Rows from block 5 of the audio encoder of a small encoder-decoder audio transcriber, named by matrix and row number. Rows with one number belong to one neuron. Each number is 200 + 20 x the weight over its row's rms, rounded and kept within 0 to 999. All counts start at 0.
After each neuron's rows are labels from the 100 clips, of 14976, where the neuron reaches its highest value: "responds to" is what is common among them. Only what is clearly more common there than usual is listed. The data: short read English sentences (LibriTTS-R).
# fc1: MLP up (encoder.blocks.5.mlp.fc1.weight, 256x128), inputs 64-127
# fc2: MLP down (encoder.blocks.5.mlp.fc2.weight, 128x256, transposed), outputs 64-127

fc1.223,200,169,198,232,211,191,170,171,200,188,145,205,212,167,192,183,189,173,212,195,205,170,195,232,180,195,223,171,185,210,200,212,165,177,191,232,159,184,186,195,207,178,166,193,209,239,196,218,217,180,206,183,169,240,186,189,181,200,174,197,200,202,193,175
fc2.223,204,205,192,192,194,185,202,225,206,174,150,223,216,216,200,181,194,217,181,224,226,193,165,203,195,220,222,197,210,163,190,170,189,206,185,164,220,185,184,157,201,213,201,204,240,181,251,215,212,195,230,198,192,229,228,187,148,179,209,214,202,213,212,228
responds to: the word "the"

fc1.201,188,215,211,185,180,193,205,186,181,197,199,209,225,169,228,174,186,221,255,214,187,207,197,227,217,180,215,195,181,211,171,190,216,218,190,170,207,206,198,186,197,225,202,190,169,257,220,225,205,215,209,227,201,173,187,196,203,218,199,193,217,205,237,171
fc2.201,187,207,206,189,233,169,206,201,173,240,217,192,207,201,215,193,214,201,188,228,172,228,215,216,215,203,257,212,164,227,209,213,219,205,205,180,215,203,200,196,200,203,212,188,196,218,211,246,202,200,228,244,221,213,171,207,172,171,186,195,149,231,170,209
responds to: the word "the"

fc1.151,195,177,191,191,186,190,237,210,174,198,203,188,169,204,184,212,190,205,169,169,191,198,218,194,218,207,207,174,156,219,208,193,207,248,180,264,200,174,234,204,197,205,201,192,193,188,212,173,229,192,202,219,178,219,222,171,182,188,204,211,194,208,200,187
fc2.151,206,210,213,192,168,220,214,195,205,186,177,239,222,207,205,203,180,193,216,210,177,234,185,218,207,196,174,224,189,199,143,197,210,181,223,188,184,200,202,233,226,199,196,196,184,178,216,235,213,201,168,218,226,175,190,240,205,219,194,244,189,163,178,230
responds to: the word "was"

fc1.82,192,201,214,216,192,167,192,206,198,146,190,192,149,176,215,230,219,198,193,210,207,200,183,186,198,209,202,216,220,177,185,224,187,230,208,198,199,181,198,225,218,204,201,209,180,179,247,168,204,229,252,220,212,184,217,196,193,177,224,181,178,239,233,201
fc2.82,222,187,172,181,176,192,192,207,194,212,216,217,184,187,224,179,217,202,174,191,246,199,168,200,154,188,166,180,185,223,199,215,233,180,177,218,232,163,183,194,237,206,216,212,227,224,161,201,213,173,192,214,230,214,200,202,200,186,170,205,238,183,194,220
responds to: the word "i"

fc1.152,202,182,186,137,176,209,202,183,198,195,194,235,193,186,173,196,195,214,207,175,195,193,219,230,178,208,202,216,228,218,217,178,202,193,181,174,231,197,173,208,221,204,222,179,225,204,205,173,198,190,169,190,205,207,206,209,180,205,200,210,181,234,206,187
fc2.152,197,205,241,194,212,214,181,192,192,204,186,206,178,204,231,236,178,237,194,208,181,215,148,201,226,176,209,204,180,161,197,173,166,164,210,216,209,222,194,219,199,194,204,182,188,203,218,201,191,191,143,165,202,178,163,214,224,209,221,223,189,171,174,213
responds to: the word "you"

fc1.63,198,191,231,196,209,210,207,188,231,227,210,191,236,189,198,223,187,200,217,193,216,220,202,248,202,193,180,204,205,237,186,197,222,192,187,198,175,193,201,211,200,181,207,202,214,241,219,198,173,224,170,167,183,220,214,198,162,177,190,233,245,158,198,173
fc2.63,220,174,170,207,186,215,230,203,200,149,204,211,171,228,196,195,185,195,182,172,176,183,210,192,192,203,194,237,201,196,194,204,247,192,201,207,182,194,230,270,195,221,186,237,220,222,171,224,212,198,221,187,181,208,238,211,181,227,176,202,192,206,186,237
responds to: the word "you"

fc1.219,184,210,205,192,183,216,231,195,191,200,193,199,219,197,200,191,210,168,214,188,204,173,205,199,210,210,176,219,229,199,221,228,215,229,199,187,195,225,224,200,223,231,189,176,191,192,236,198,214,200,181,221,195,166,168,229,205,213,216,214,189,206,140,189
fc2.219,227,201,203,224,180,218,170,188,173,206,219,191,214,223,182,186,205,221,206,215,198,216,204,160,173,237,188,215,156,210,221,194,229,207,220,180,154,195,176,211,216,198,210,244,221,171,199,145,202,217,186,205,221,195,196,179,235,191,195,210,216,178,223,183
responds to: the word "was"

fc1.161,184,245,204,192,197,191,183,203,214,181,194,200,206,204,213,223,171,189,201,156,199,187,207,232,176,185,197,184,182,203,201,209,219,227,207,176,201,208,230,223,188,233,236,196,219,222,205,166,174,186,204,189,222,166,205,221,215,229,198,212,164,209,210,163
fc2.161,193,166,203,218,204,241,173,174,240,229,222,211,192,177,194,207,190,219,212,190,195,196,198,198,186,222,205,222,206,212,192,201,204,226,202,181,220,162,191,204,234,214,175,209,184,182,195,217,227,193,210,238,175,199,202,200,187,191,245,240,190,207,155,219
responds to: the word "her"

fc1.138,211,172,192,209,193,172,177,201,215,169,197,218,194,214,178,197,215,195,150,194,200,198,222,195,222,185,210,219,204,196,201,180,188,196,166,208,168,216,243,203,174,218,183,219,186,232,178,216,210,201,174,214,190,191,199,210,180,145,172,199,161,166,198,176
fc2.138,185,175,193,193,190,231,188,193,185,221,170,208,181,201,219,231,211,165,196,205,195,205,203,217,206,163,239,190,207,237,211,219,205,205,221,201,230,230,216,168,214,188,172,196,208,202,232,198,194,213,149,210,211,185,201,187,247,201,205,217,217,182,214,212
responds to: voice: male

fc1.212,187,147,218,201,180,216,229,172,201,169,196,209,179,229,232,186,210,185,173,206,195,201,169,189,218,189,231,183,239,196,164,193,176,229,186,213,191,240,221,168,178,202,187,204,241,193,219,194,223,210,174,215,208,192,197,181,155,191,183,201,217,189,217,202
fc2.212,180,220,172,215,191,186,191,209,213,204,196,195,164,200,189,176,204,189,215,219,199,195,244,158,222,218,245,201,210,177,160,200,224,213,221,156,225,213,185,188,205,168,207,195,167,212,187,196,197,210,226,220,197,173,230,204,218,222,198,222,186,203,185,224
responds to: the word "to"

fc1.117,239,186,201,202,183,194,234,187,203,179,186,200,198,198,220,203,193,244,189,221,212,215,221,199,180,208,180,182,207,205,186,233,206,242,178,188,224,197,197,172,201,194,205,167,198,206,185,170,199,236,202,192,196,222,154,237,188,228,208,204,211,210,227,178
fc2.117,178,229,207,183,182,196,184,183,228,185,216,200,191,233,176,219,207,231,183,213,191,196,232,219,189,200,208,165,221,195,227,225,204,202,186,216,214,235,186,179,186,206,239,178,184,232,181,184,203,200,208,208,193,206,241,199,185,195,197,190,198,202,221,176
responds to: the word "you"

fc1.211,196,190,258,185,209,182,194,201,185,235,209,204,171,232,216,220,203,177,227,214,216,185,216,187,203,180,223,207,192,184,196,216,177,240,181,163,190,206,207,218,233,206,211,218,188,218,253,198,206,210,185,210,194,184,215,206,174,170,185,200,235,173,205,219
fc2.211,196,204,158,209,203,225,229,210,182,234,207,227,170,181,220,220,226,220,170,184,181,237,196,211,236,212,231,210,187,184,201,180,215,233,206,180,204,200,203,158,237,190,189,240,206,222,182,235,174,217,210,201,194,235,197,229,177,185,179,199,173,183,183,183
responds to: the word "the"; the word "of"

fc1.185,201,229,215,209,173,234,214,215,204,183,232,185,216,203,232,202,203,235,214,162,212,167,214,180,197,204,188,181,207,194,232,241,182,212,222,193,198,216,214,200,207,189,192,193,187,207,199,187,231,179,206,196,224,214,198,213,200,188,161,232,250,168,174,212
fc2.185,202,159,214,229,223,166,190,200,200,201,190,215,201,202,182,215,189,172,194,219,185,209,215,178,191,169,188,232,185,205,198,176,213,227,182,232,186,191,195,225,208,177,218,168,199,236,204,209,176,177,208,196,194,185,200,186,198,215,218,157,221,202,205,203
responds to: the word "it"

fc1.189,129,205,168,209,199,205,207,184,172,176,193,191,212,185,201,222,210,240,203,183,172,218,243,189,188,151,198,186,224,220,181,191,184,200,206,190,190,191,191,153,188,187,183,193,205,207,158,167,217,220,214,199,180,188,207,210,198,178,202,207,221,209,197,205
fc2.189,267,222,211,173,206,172,197,199,201,222,221,205,167,177,196,172,175,216,219,201,182,158,174,228,206,224,193,219,145,188,232,202,221,227,188,230,173,222,201,197,191,196,211,177,193,191,215,207,201,203,204,169,191,198,196,163,196,230,195,208,182,208,212,217
responds to: the word "of"

fc1.169,251,214,183,214,181,196,198,230,158,207,229,154,208,186,177,192,211,210,187,175,217,209,185,180,200,214,177,207,176,193,206,187,181,181,215,221,213,201,236,196,190,182,202,182,170,192,158,194,192,178,213,210,210,187,210,188,162,197,194,176,226,227,197,209
fc2.169,189,224,196,216,175,218,169,201,203,189,197,151,174,171,231,203,225,186,193,157,198,177,189,178,186,218,187,204,178,209,214,172,219,184,208,202,190,201,183,201,180,216,205,189,198,160,187,207,224,154,191,164,202,207,187,212,216,189,205,181,206,217,213,214
responds to: the word "was"

fc1.103,204,229,234,196,172,198,193,200,200,201,218,161,219,207,261,197,195,172,207,186,172,216,235,211,191,187,171,204,204,182,216,190,207,226,222,197,222,216,238,190,193,185,183,166,208,223,220,212,163,169,236,184,196,177,205,176,207,220,213,242,185,243,173,174
fc2.103,192,191,179,205,215,217,196,199,210,164,165,182,233,200,205,217,223,204,193,222,189,199,203,213,218,206,200,212,217,209,181,229,197,188,157,166,197,203,216,201,159,196,158,209,207,207,187,161,211,209,208,194,207,214,194,227,201,232,213,196,168,164,190,186
responds to: the word "a"

fc1.144,200,210,232,218,170,200,182,221,142,207,165,184,181,211,189,164,201,225,204,198,202,219,178,182,206,186,216,213,186,210,194,192,192,166,198,220,210,202,217,211,203,187,213,192,177,185,204,214,221,171,186,225,202,154,226,217,207,225,206,199,191,209,229,181
fc2.144,204,187,195,243,212,149,202,187,193,226,169,140,168,201,181,228,221,223,190,214,219,216,194,187,233,194,199,202,185,221,177,183,197,192,178,195,184,209,186,194,214,212,190,165,188,206,204,213,184,180,206,184,189,208,205,186,222,194,205,183,183,203,208,192
responds to: voice: female

fc1.115,181,174,239,197,247,196,180,169,229,209,237,199,199,210,229,183,223,195,173,184,179,197,228,209,179,203,190,230,186,199,175,222,220,230,192,221,182,215,172,181,235,209,164,221,191,226,161,201,227,204,210,185,196,187,174,167,191,207,204,193,193,190,190,198
fc2.115,194,202,185,209,202,193,205,262,164,211,182,191,207,182,186,216,204,202,194,221,228,163,190,172,189,231,216,173,200,198,204,193,186,168,192,223,214,200,205,189,230,174,203,193,180,172,180,208,219,189,213,197,199,174,172,195,193,207,205,200,227,228,194,199
responds to: the word "he"

fc1.203,189,190,220,199,220,217,210,212,194,206,233,195,206,161,232,190,184,223,239,215,204,223,239,206,193,230,189,220,208,181,207,159,167,217,175,195,220,209,163,204,197,219,191,160,206,176,186,214,198,223,183,228,202,189,200,152,179,208,176,216,200,197,199,180
fc2.203,194,215,185,195,207,184,178,206,193,190,184,223,240,213,214,169,197,247,196,208,193,232,168,213,189,212,183,197,169,190,244,230,215,218,227,168,197,185,205,211,196,183,162,191,199,220,194,198,198,217,162,189,183,242,251,204,174,161,254,240,197,210,186,170
responds to: the word "yes"

fc1.66,204,174,156,204,186,169,205,200,238,172,168,180,239,204,172,211,215,224,205,176,209,187,208,180,190,170,206,202,216,192,220,225,208,180,180,226,175,179,219,210,183,191,192,199,219,198,181,203,179,188,183,222,191,210,195,185,174,219,155,172,218,217,208,229
fc2.66,203,213,245,219,234,215,200,175,193,175,168,226,175,185,198,198,189,204,242,181,186,178,187,232,170,201,213,192,222,179,155,213,217,205,191,199,217,186,205,192,178,195,182,219,214,213,188,214,192,226,210,192,176,186,177,160,201,230,235,218,191,203,208,218
responds to: the word "not"

fc1.165,194,176,211,197,212,171,192,180,169,225,184,196,200,202,214,194,222,178,221,190,215,220,177,213,190,224,195,193,192,176,199,199,129,214,140,180,208,180,204,189,228,216,236,181,214,191,242,159,178,185,210,211,195,208,218,198,216,215,205,170,233,195,213,200
fc2.165,172,232,217,170,191,228,231,216,212,204,188,234,187,165,183,192,173,196,236,197,161,183,207,215,214,206,171,204,233,175,199,185,217,234,231,229,183,238,211,200,183,178,150,214,187,204,193,191,181,191,208,217,270,193,162,184,189,219,179,187,204,201,172,191
responds to: the word "of"

fc1.227,176,202,224,214,205,234,199,212,211,218,168,215,193,196,211,210,209,201,200,225,214,198,222,202,202,179,166,181,200,208,202,168,228,181,217,200,194,184,191,207,211,205,183,223,197,173,185,215,215,170,217,170,203,200,179,188,190,192,235,181,226,204,193,174
fc2.227,150,209,169,184,213,198,211,192,217,203,196,189,215,244,190,187,216,204,192,207,162,201,188,169,188,206,185,213,233,218,208,226,210,203,185,207,201,228,194,202,218,219,213,267,210,175,198,194,187,214,200,204,212,217,213,143,208,214,195,195,174,180,197,208
responds to: voice: male

fc1.205,195,180,166,179,180,196,174,215,207,212,180,200,232,176,204,247,197,177,209,178,207,192,220,211,223,243,190,188,235,188,200,214,228,232,168,174,222,198,216,207,180,181,217,198,201,222,168,174,164,204,231,201,220,211,199,177,208,225,245,197,177,211,202,178
fc2.205,208,198,176,199,185,194,168,196,210,200,172,177,225,211,199,209,196,171,189,200,256,223,180,157,204,205,192,164,219,202,183,178,144,152,179,217,178,209,216,171,217,217,185,247,188,190,184,175,168,189,195,215,215,185,195,243,205,199,187,207,219,214,203,214
responds to: the word "i"

fc1.2,179,170,210,206,191,164,190,191,188,187,200,217,240,215,247,195,260,238,194,221,228,187,165,213,214,192,180,192,191,200,225,211,206,182,195,219,177,198,208,239,192,219,161,193,177,194,184,156,192,184,199,227,173,219,208,185,197,216,168,215,194,199,195,228
fc2.2,183,176,186,207,230,206,201,224,216,151,196,199,206,220,161,174,202,179,182,189,186,217,196,216,213,156,234,173,201,217,194,177,223,208,207,194,240,207,213,179,188,206,163,199,207,184,184,179,238,200,212,253,200,184,200,251,241,224,182,212,226,189,203,170
responds to: the word "not"

fc1.64,200,218,214,216,207,199,168,198,216,204,196,222,218,179,210,212,186,215,226,180,175,157,170,226,226,214,229,211,207,225,227,242,229,218,194,181,198,197,208,165,229,187,184,191,186,194,201,174,175,151,177,215,189,186,194,217,207,246,232,197,187,190,184,219
fc2.64,211,194,221,195,203,195,185,212,217,221,162,234,199,175,182,205,187,189,175,188,215,191,189,226,207,229,191,194,177,223,212,212,180,217,176,198,219,182,198,171,197,195,197,209,166,211,243,231,206,191,177,206,208,202,201,188,226,175,187,189,176,205,196,202
responds to: the word "she"

fc1.118,203,202,217,189,158,209,188,167,198,205,193,214,179,181,200,230,194,236,216,198,197,221,190,229,224,201,179,173,178,162,184,218,202,204,199,190,214,223,175,200,199,225,215,162,217,217,182,146,197,220,196,224,203,225,210,193,171,189,215,180,185,203,196,186
fc2.118,185,190,194,172,222,209,184,170,197,183,176,174,211,223,188,199,225,195,204,198,224,237,191,187,188,230,207,167,180,230,216,191,211,183,201,212,227,226,168,192,219,199,172,179,190,207,198,225,211,205,205,213,175,172,212,252,202,196,197,218,192,204,212,237
responds to: the word "you"

fc1.79,196,220,197,176,180,200,180,202,207,234,226,159,190,204,188,193,200,202,181,196,171,173,228,190,203,196,201,196,203,215,232,179,210,245,170,191,179,180,214,176,180,226,159,221,203,187,220,200,231,265,216,204,181,206,200,206,172,183,196,195,184,171,223,197
fc2.79,201,207,203,229,206,167,193,221,202,200,221,202,211,207,214,219,229,205,188,198,187,209,179,197,185,164,196,203,193,165,164,183,199,212,178,214,169,201,190,217,186,184,225,201,205,190,188,187,178,134,178,183,162,179,183,200,258,243,220,220,221,248,167,169
responds to: voice: male

fc1.204,222,206,209,192,205,188,189,223,196,193,191,209,195,176,203,181,216,218,211,197,233,172,205,162,218,179,233,220,174,163,204,212,184,208,193,206,163,210,217,196,182,208,183,232,198,172,206,206,213,192,203,225,209,225,217,209,168,194,183,192,193,217,195,195
fc2.204,234,184,195,203,220,217,210,218,207,217,204,192,226,178,204,188,200,231,167,172,206,162,223,209,183,188,202,215,205,199,211,195,192,207,202,201,233,196,175,220,213,254,212,212,210,165,171,210,209,203,167,210,212,202,222,209,211,192,192,202,218,206,237,181
responds to: the word "i"

fc1.192,180,195,186,223,168,136,181,148,208,191,159,231,182,203,205,185,185,188,185,228,222,188,215,178,198,200,195,175,195,195,172,218,215,160,213,178,248,189,174,221,227,182,209,206,204,195,178,214,209,218,204,226,201,184,203,186,173,175,220,188,190,206,222,187
fc2.192,227,178,194,182,192,190,232,228,211,215,208,182,196,193,187,199,180,176,151,179,148,195,166,229,208,214,204,227,251,181,209,183,200,205,201,208,198,196,234,232,191,209,214,185,220,222,205,194,176,203,192,233,204,195,211,187,216,236,242,210,227,219,188,196
responds to: the word "no"

fc1.31,205,213,223,181,174,199,153,232,226,219,172,175,174,182,225,183,185,203,193,201,212,196,207,204,209,199,216,198,232,195,184,214,242,201,176,204,171,196,203,218,231,213,239,193,194,229,188,213,198,204,166,212,201,181,164,231,203,179,169,197,225,171,185,206
fc2.31,191,205,163,184,219,202,177,252,201,208,205,191,197,223,197,208,245,189,173,193,216,187,211,210,238,200,147,190,226,218,218,184,181,217,210,195,189,202,187,172,209,204,208,223,179,209,213,221,202,199,220,161,209,210,235,213,198,203,203,217,211,212,223,181
responds to: the word "there"; the word "was"

fc1.236,187,187,202,235,183,188,185,188,229,203,165,199,169,166,211,212,197,223,197,198,190,199,229,193,217,229,178,176,178,181,194,209,181,226,200,185,184,200,203,190,210,209,212,178,217,216,182,199,170,181,234,217,226,197,188,198,213,225,206,188,201,209,200,185
fc2.236,220,239,172,190,207,207,177,234,203,217,202,156,190,196,205,199,215,188,238,229,201,235,174,198,176,253,190,176,207,187,199,188,151,165,182,207,229,184,200,210,184,212,202,241,194,179,213,192,234,187,189,238,185,192,178,212,196,170,169,222,188,219,182,172
responds to: the word "it"

fc1.241,205,180,216,179,193,174,167,212,150,212,221,237,186,193,200,193,196,184,225,159,174,206,189,194,196,201,185,210,227,214,174,193,214,218,170,196,198,196,216,209,215,185,189,170,199,200,179,193,167,195,217,223,193,218,224,238,192,156,182,218,189,187,193,199
fc2.241,186,181,231,185,190,171,170,184,182,225,205,212,227,206,220,219,192,188,177,196,195,227,180,210,194,161,211,226,225,163,204,190,210,201,203,222,217,205,183,228,207,218,191,169,188,199,191,176,164,222,216,198,189,233,187,176,162,209,215,201,200,154,201,252
responds to: the word "you"

fc1.21,171,196,241,173,208,191,193,202,185,195,214,202,170,203,207,206,195,199,191,166,220,202,177,180,199,203,178,205,191,199,185,189,224,205,171,173,207,196,169,201,206,222,180,204,179,216,183,150,162,181,165,179,234,180,208,216,178,147,213,205,208,187,197,175
fc2.21,189,210,194,201,188,188,206,197,174,199,190,194,213,183,221,215,217,190,210,183,191,174,180,197,156,206,222,217,190,202,205,184,216,178,250,221,231,166,200,182,208,179,187,179,176,177,208,196,197,210,176,217,206,236,184,186,183,194,207,195,222,177,198,249
responds to: the word "he"

fc1.139,198,166,212,222,239,181,199,191,196,199,219,200,194,193,199,207,168,186,223,214,198,255,218,206,199,175,202,204,217,180,189,177,206,180,218,215,197,183,212,206,210,232,208,228,231,209,228,192,207,198,212,226,203,238,186,199,205,240,193,173,211,208,190,189
fc2.139,197,194,229,224,185,202,187,187,180,196,174,177,177,201,191,217,189,201,212,204,229,211,221,180,200,193,202,218,218,245,201,205,191,172,200,245,210,203,202,209,204,201,210,145,147,204,230,215,172,180,207,212,183,213,206,191,204,226,177,208,198,220,190,161
responds to: voice: female

fc1.148,203,193,214,189,185,179,197,199,189,183,170,178,182,174,196,190,185,194,177,209,186,210,214,233,237,226,184,209,180,210,190,194,177,219,177,191,231,178,223,215,220,211,203,194,192,212,197,180,211,171,218,196,210,190,204,214,165,213,214,223,197,219,230,197
fc2.148,220,209,205,201,220,207,204,199,203,189,183,176,226,207,175,198,214,195,190,198,209,192,226,222,195,221,214,222,199,193,204,185,168,193,199,185,149,178,236,213,192,185,186,197,192,255,186,194,222,189,210,207,217,220,184,224,212,211,200,222,180,220,208,171
responds to: the word "and"

fc1.249,218,205,206,181,203,201,244,172,203,208,211,210,193,172,209,204,203,228,205,183,201,175,219,211,193,202,215,189,198,181,242,197,164,204,172,158,182,185,200,200,198,165,206,183,206,224,188,233,213,210,179,210,219,199,177,189,233,204,190,176,171,182,191,203
fc2.249,203,187,173,173,193,186,205,180,203,222,173,188,177,199,201,221,227,212,187,209,176,183,225,244,176,220,198,197,207,142,218,212,180,179,216,206,187,192,199,215,213,189,227,185,212,198,162,204,206,189,199,187,193,272,226,208,204,189,167,205,195,191,206,193
responds to: the word "she"

fc1.38,202,176,191,215,172,205,214,233,208,201,170,216,243,199,172,183,186,185,183,214,205,188,210,199,220,226,184,240,183,171,223,202,208,200,192,228,192,216,220,240,214,200,220,180,153,197,196,191,173,205,184,195,179,195,195,198,192,202,204,187,192,186,213,202
fc2.38,222,178,196,191,186,214,209,181,188,215,225,187,184,175,172,141,190,195,237,157,205,205,181,203,180,191,176,209,203,196,217,188,210,205,202,195,189,188,221,180,239,188,213,160,210,234,162,188,198,225,209,223,214,181,224,201,193,209,217,220,176,214,185,174
responds to: the word "i"

fc1.134,210,209,206,202,179,212,209,220,151,185,194,207,194,197,215,156,178,170,209,170,197,227,240,174,185,232,212,188,208,185,183,162,184,207,202,204,182,204,214,190,181,201,180,176,231,183,161,191,229,206,202,229,195,187,191,188,215,175,233,218,187,212,220,232
fc2.134,196,247,171,215,241,205,160,235,214,200,220,244,207,208,200,201,198,148,190,207,226,209,196,198,186,182,183,193,194,225,208,226,192,233,186,253,171,242,194,188,203,181,192,187,198,196,212,167,220,213,218,238,168,183,203,190,194,213,209,191,202,187,231,248
responds to: the word "to"

fc1.215,231,209,199,179,198,201,206,200,192,201,227,183,200,194,234,198,180,203,192,209,204,172,205,209,236,218,200,182,186,193,216,181,201,220,195,201,221,226,164,241,169,211,197,212,193,170,165,182,180,178,212,164,170,183,215,192,191,227,222,161,201,210,215,212
fc2.215,221,182,197,177,163,229,210,225,226,177,175,218,216,247,202,232,200,203,179,197,189,181,218,218,230,189,215,230,228,194,224,181,198,166,206,181,203,189,182,203,203,200,190,230,207,180,187,180,191,197,190,227,189,205,239,214,219,216,224,182,198,193,186,254
responds to: the word "what"

fc1.109,208,191,220,166,179,193,181,203,217,183,201,224,194,211,178,210,204,195,195,175,197,158,206,211,202,233,181,219,209,210,184,230,185,236,199,188,196,226,240,187,201,233,218,195,192,189,209,201,206,163,224,185,216,191,208,216,205,223,200,203,183,218,212,182
fc2.109,181,215,222,212,201,206,210,202,207,191,229,228,188,190,168,183,195,209,163,186,212,162,204,182,232,245,240,215,192,200,178,204,180,220,188,168,213,190,170,200,247,244,178,167,188,173,220,186,175,183,199,229,187,214,205,228,191,201,200,221,200,169,191,186
responds to: the word "her"

fc1.17,204,206,251,215,245,203,231,213,192,195,207,204,220,178,202,235,189,239,220,216,193,213,223,209,224,222,197,201,209,172,208,182,200,190,203,208,207,208,209,214,187,201,207,210,200,221,224,224,187,236,180,186,168,229,172,154,196,225,197,203,213,200,219,194
fc2.17,201,196,208,233,239,234,204,232,178,183,237,191,211,193,188,225,219,184,193,189,190,224,193,185,201,182,192,189,182,212,204,157,225,181,197,227,205,223,189,204,189,185,235,179,220,188,199,204,161,211,182,215,195,196,181,177,195,217,178,183,195,197,192,228
responds to: the word "what"

fc1.150,193,222,234,176,202,199,198,214,194,217,200,187,214,190,184,195,179,192,209,197,189,217,179,221,177,216,183,165,213,212,172,192,233,179,222,168,190,202,174,261,190,213,193,191,210,260,216,182,181,216,224,216,210,179,235,188,190,203,213,175,207,177,208,201
fc2.150,207,158,173,204,207,215,216,206,202,196,206,182,207,180,190,168,170,140,202,224,202,220,210,185,222,162,207,208,191,184,201,203,203,229,222,213,193,139,220,205,249,214,200,216,215,221,165,204,206,207,236,182,211,199,224,187,203,198,192,185,213,197,206,175
responds to: the word "not"

fc1.90,195,199,179,202,214,182,183,226,185,167,199,166,193,203,175,183,199,204,186,224,179,229,239,190,203,245,152,179,208,186,200,234,183,216,164,221,211,185,212,235,174,182,233,224,221,221,231,200,219,183,214,199,205,213,179,233,189,206,238,182,222,212,196,188
fc2.90,183,183,216,210,193,195,224,225,209,204,178,180,229,221,204,174,192,188,217,189,213,176,189,213,152,191,198,221,222,173,198,219,223,211,203,260,208,188,234,206,205,210,191,192,206,232,197,183,230,201,218,226,179,185,154,201,178,189,179,219,190,173,183,201
responds to: the word "and"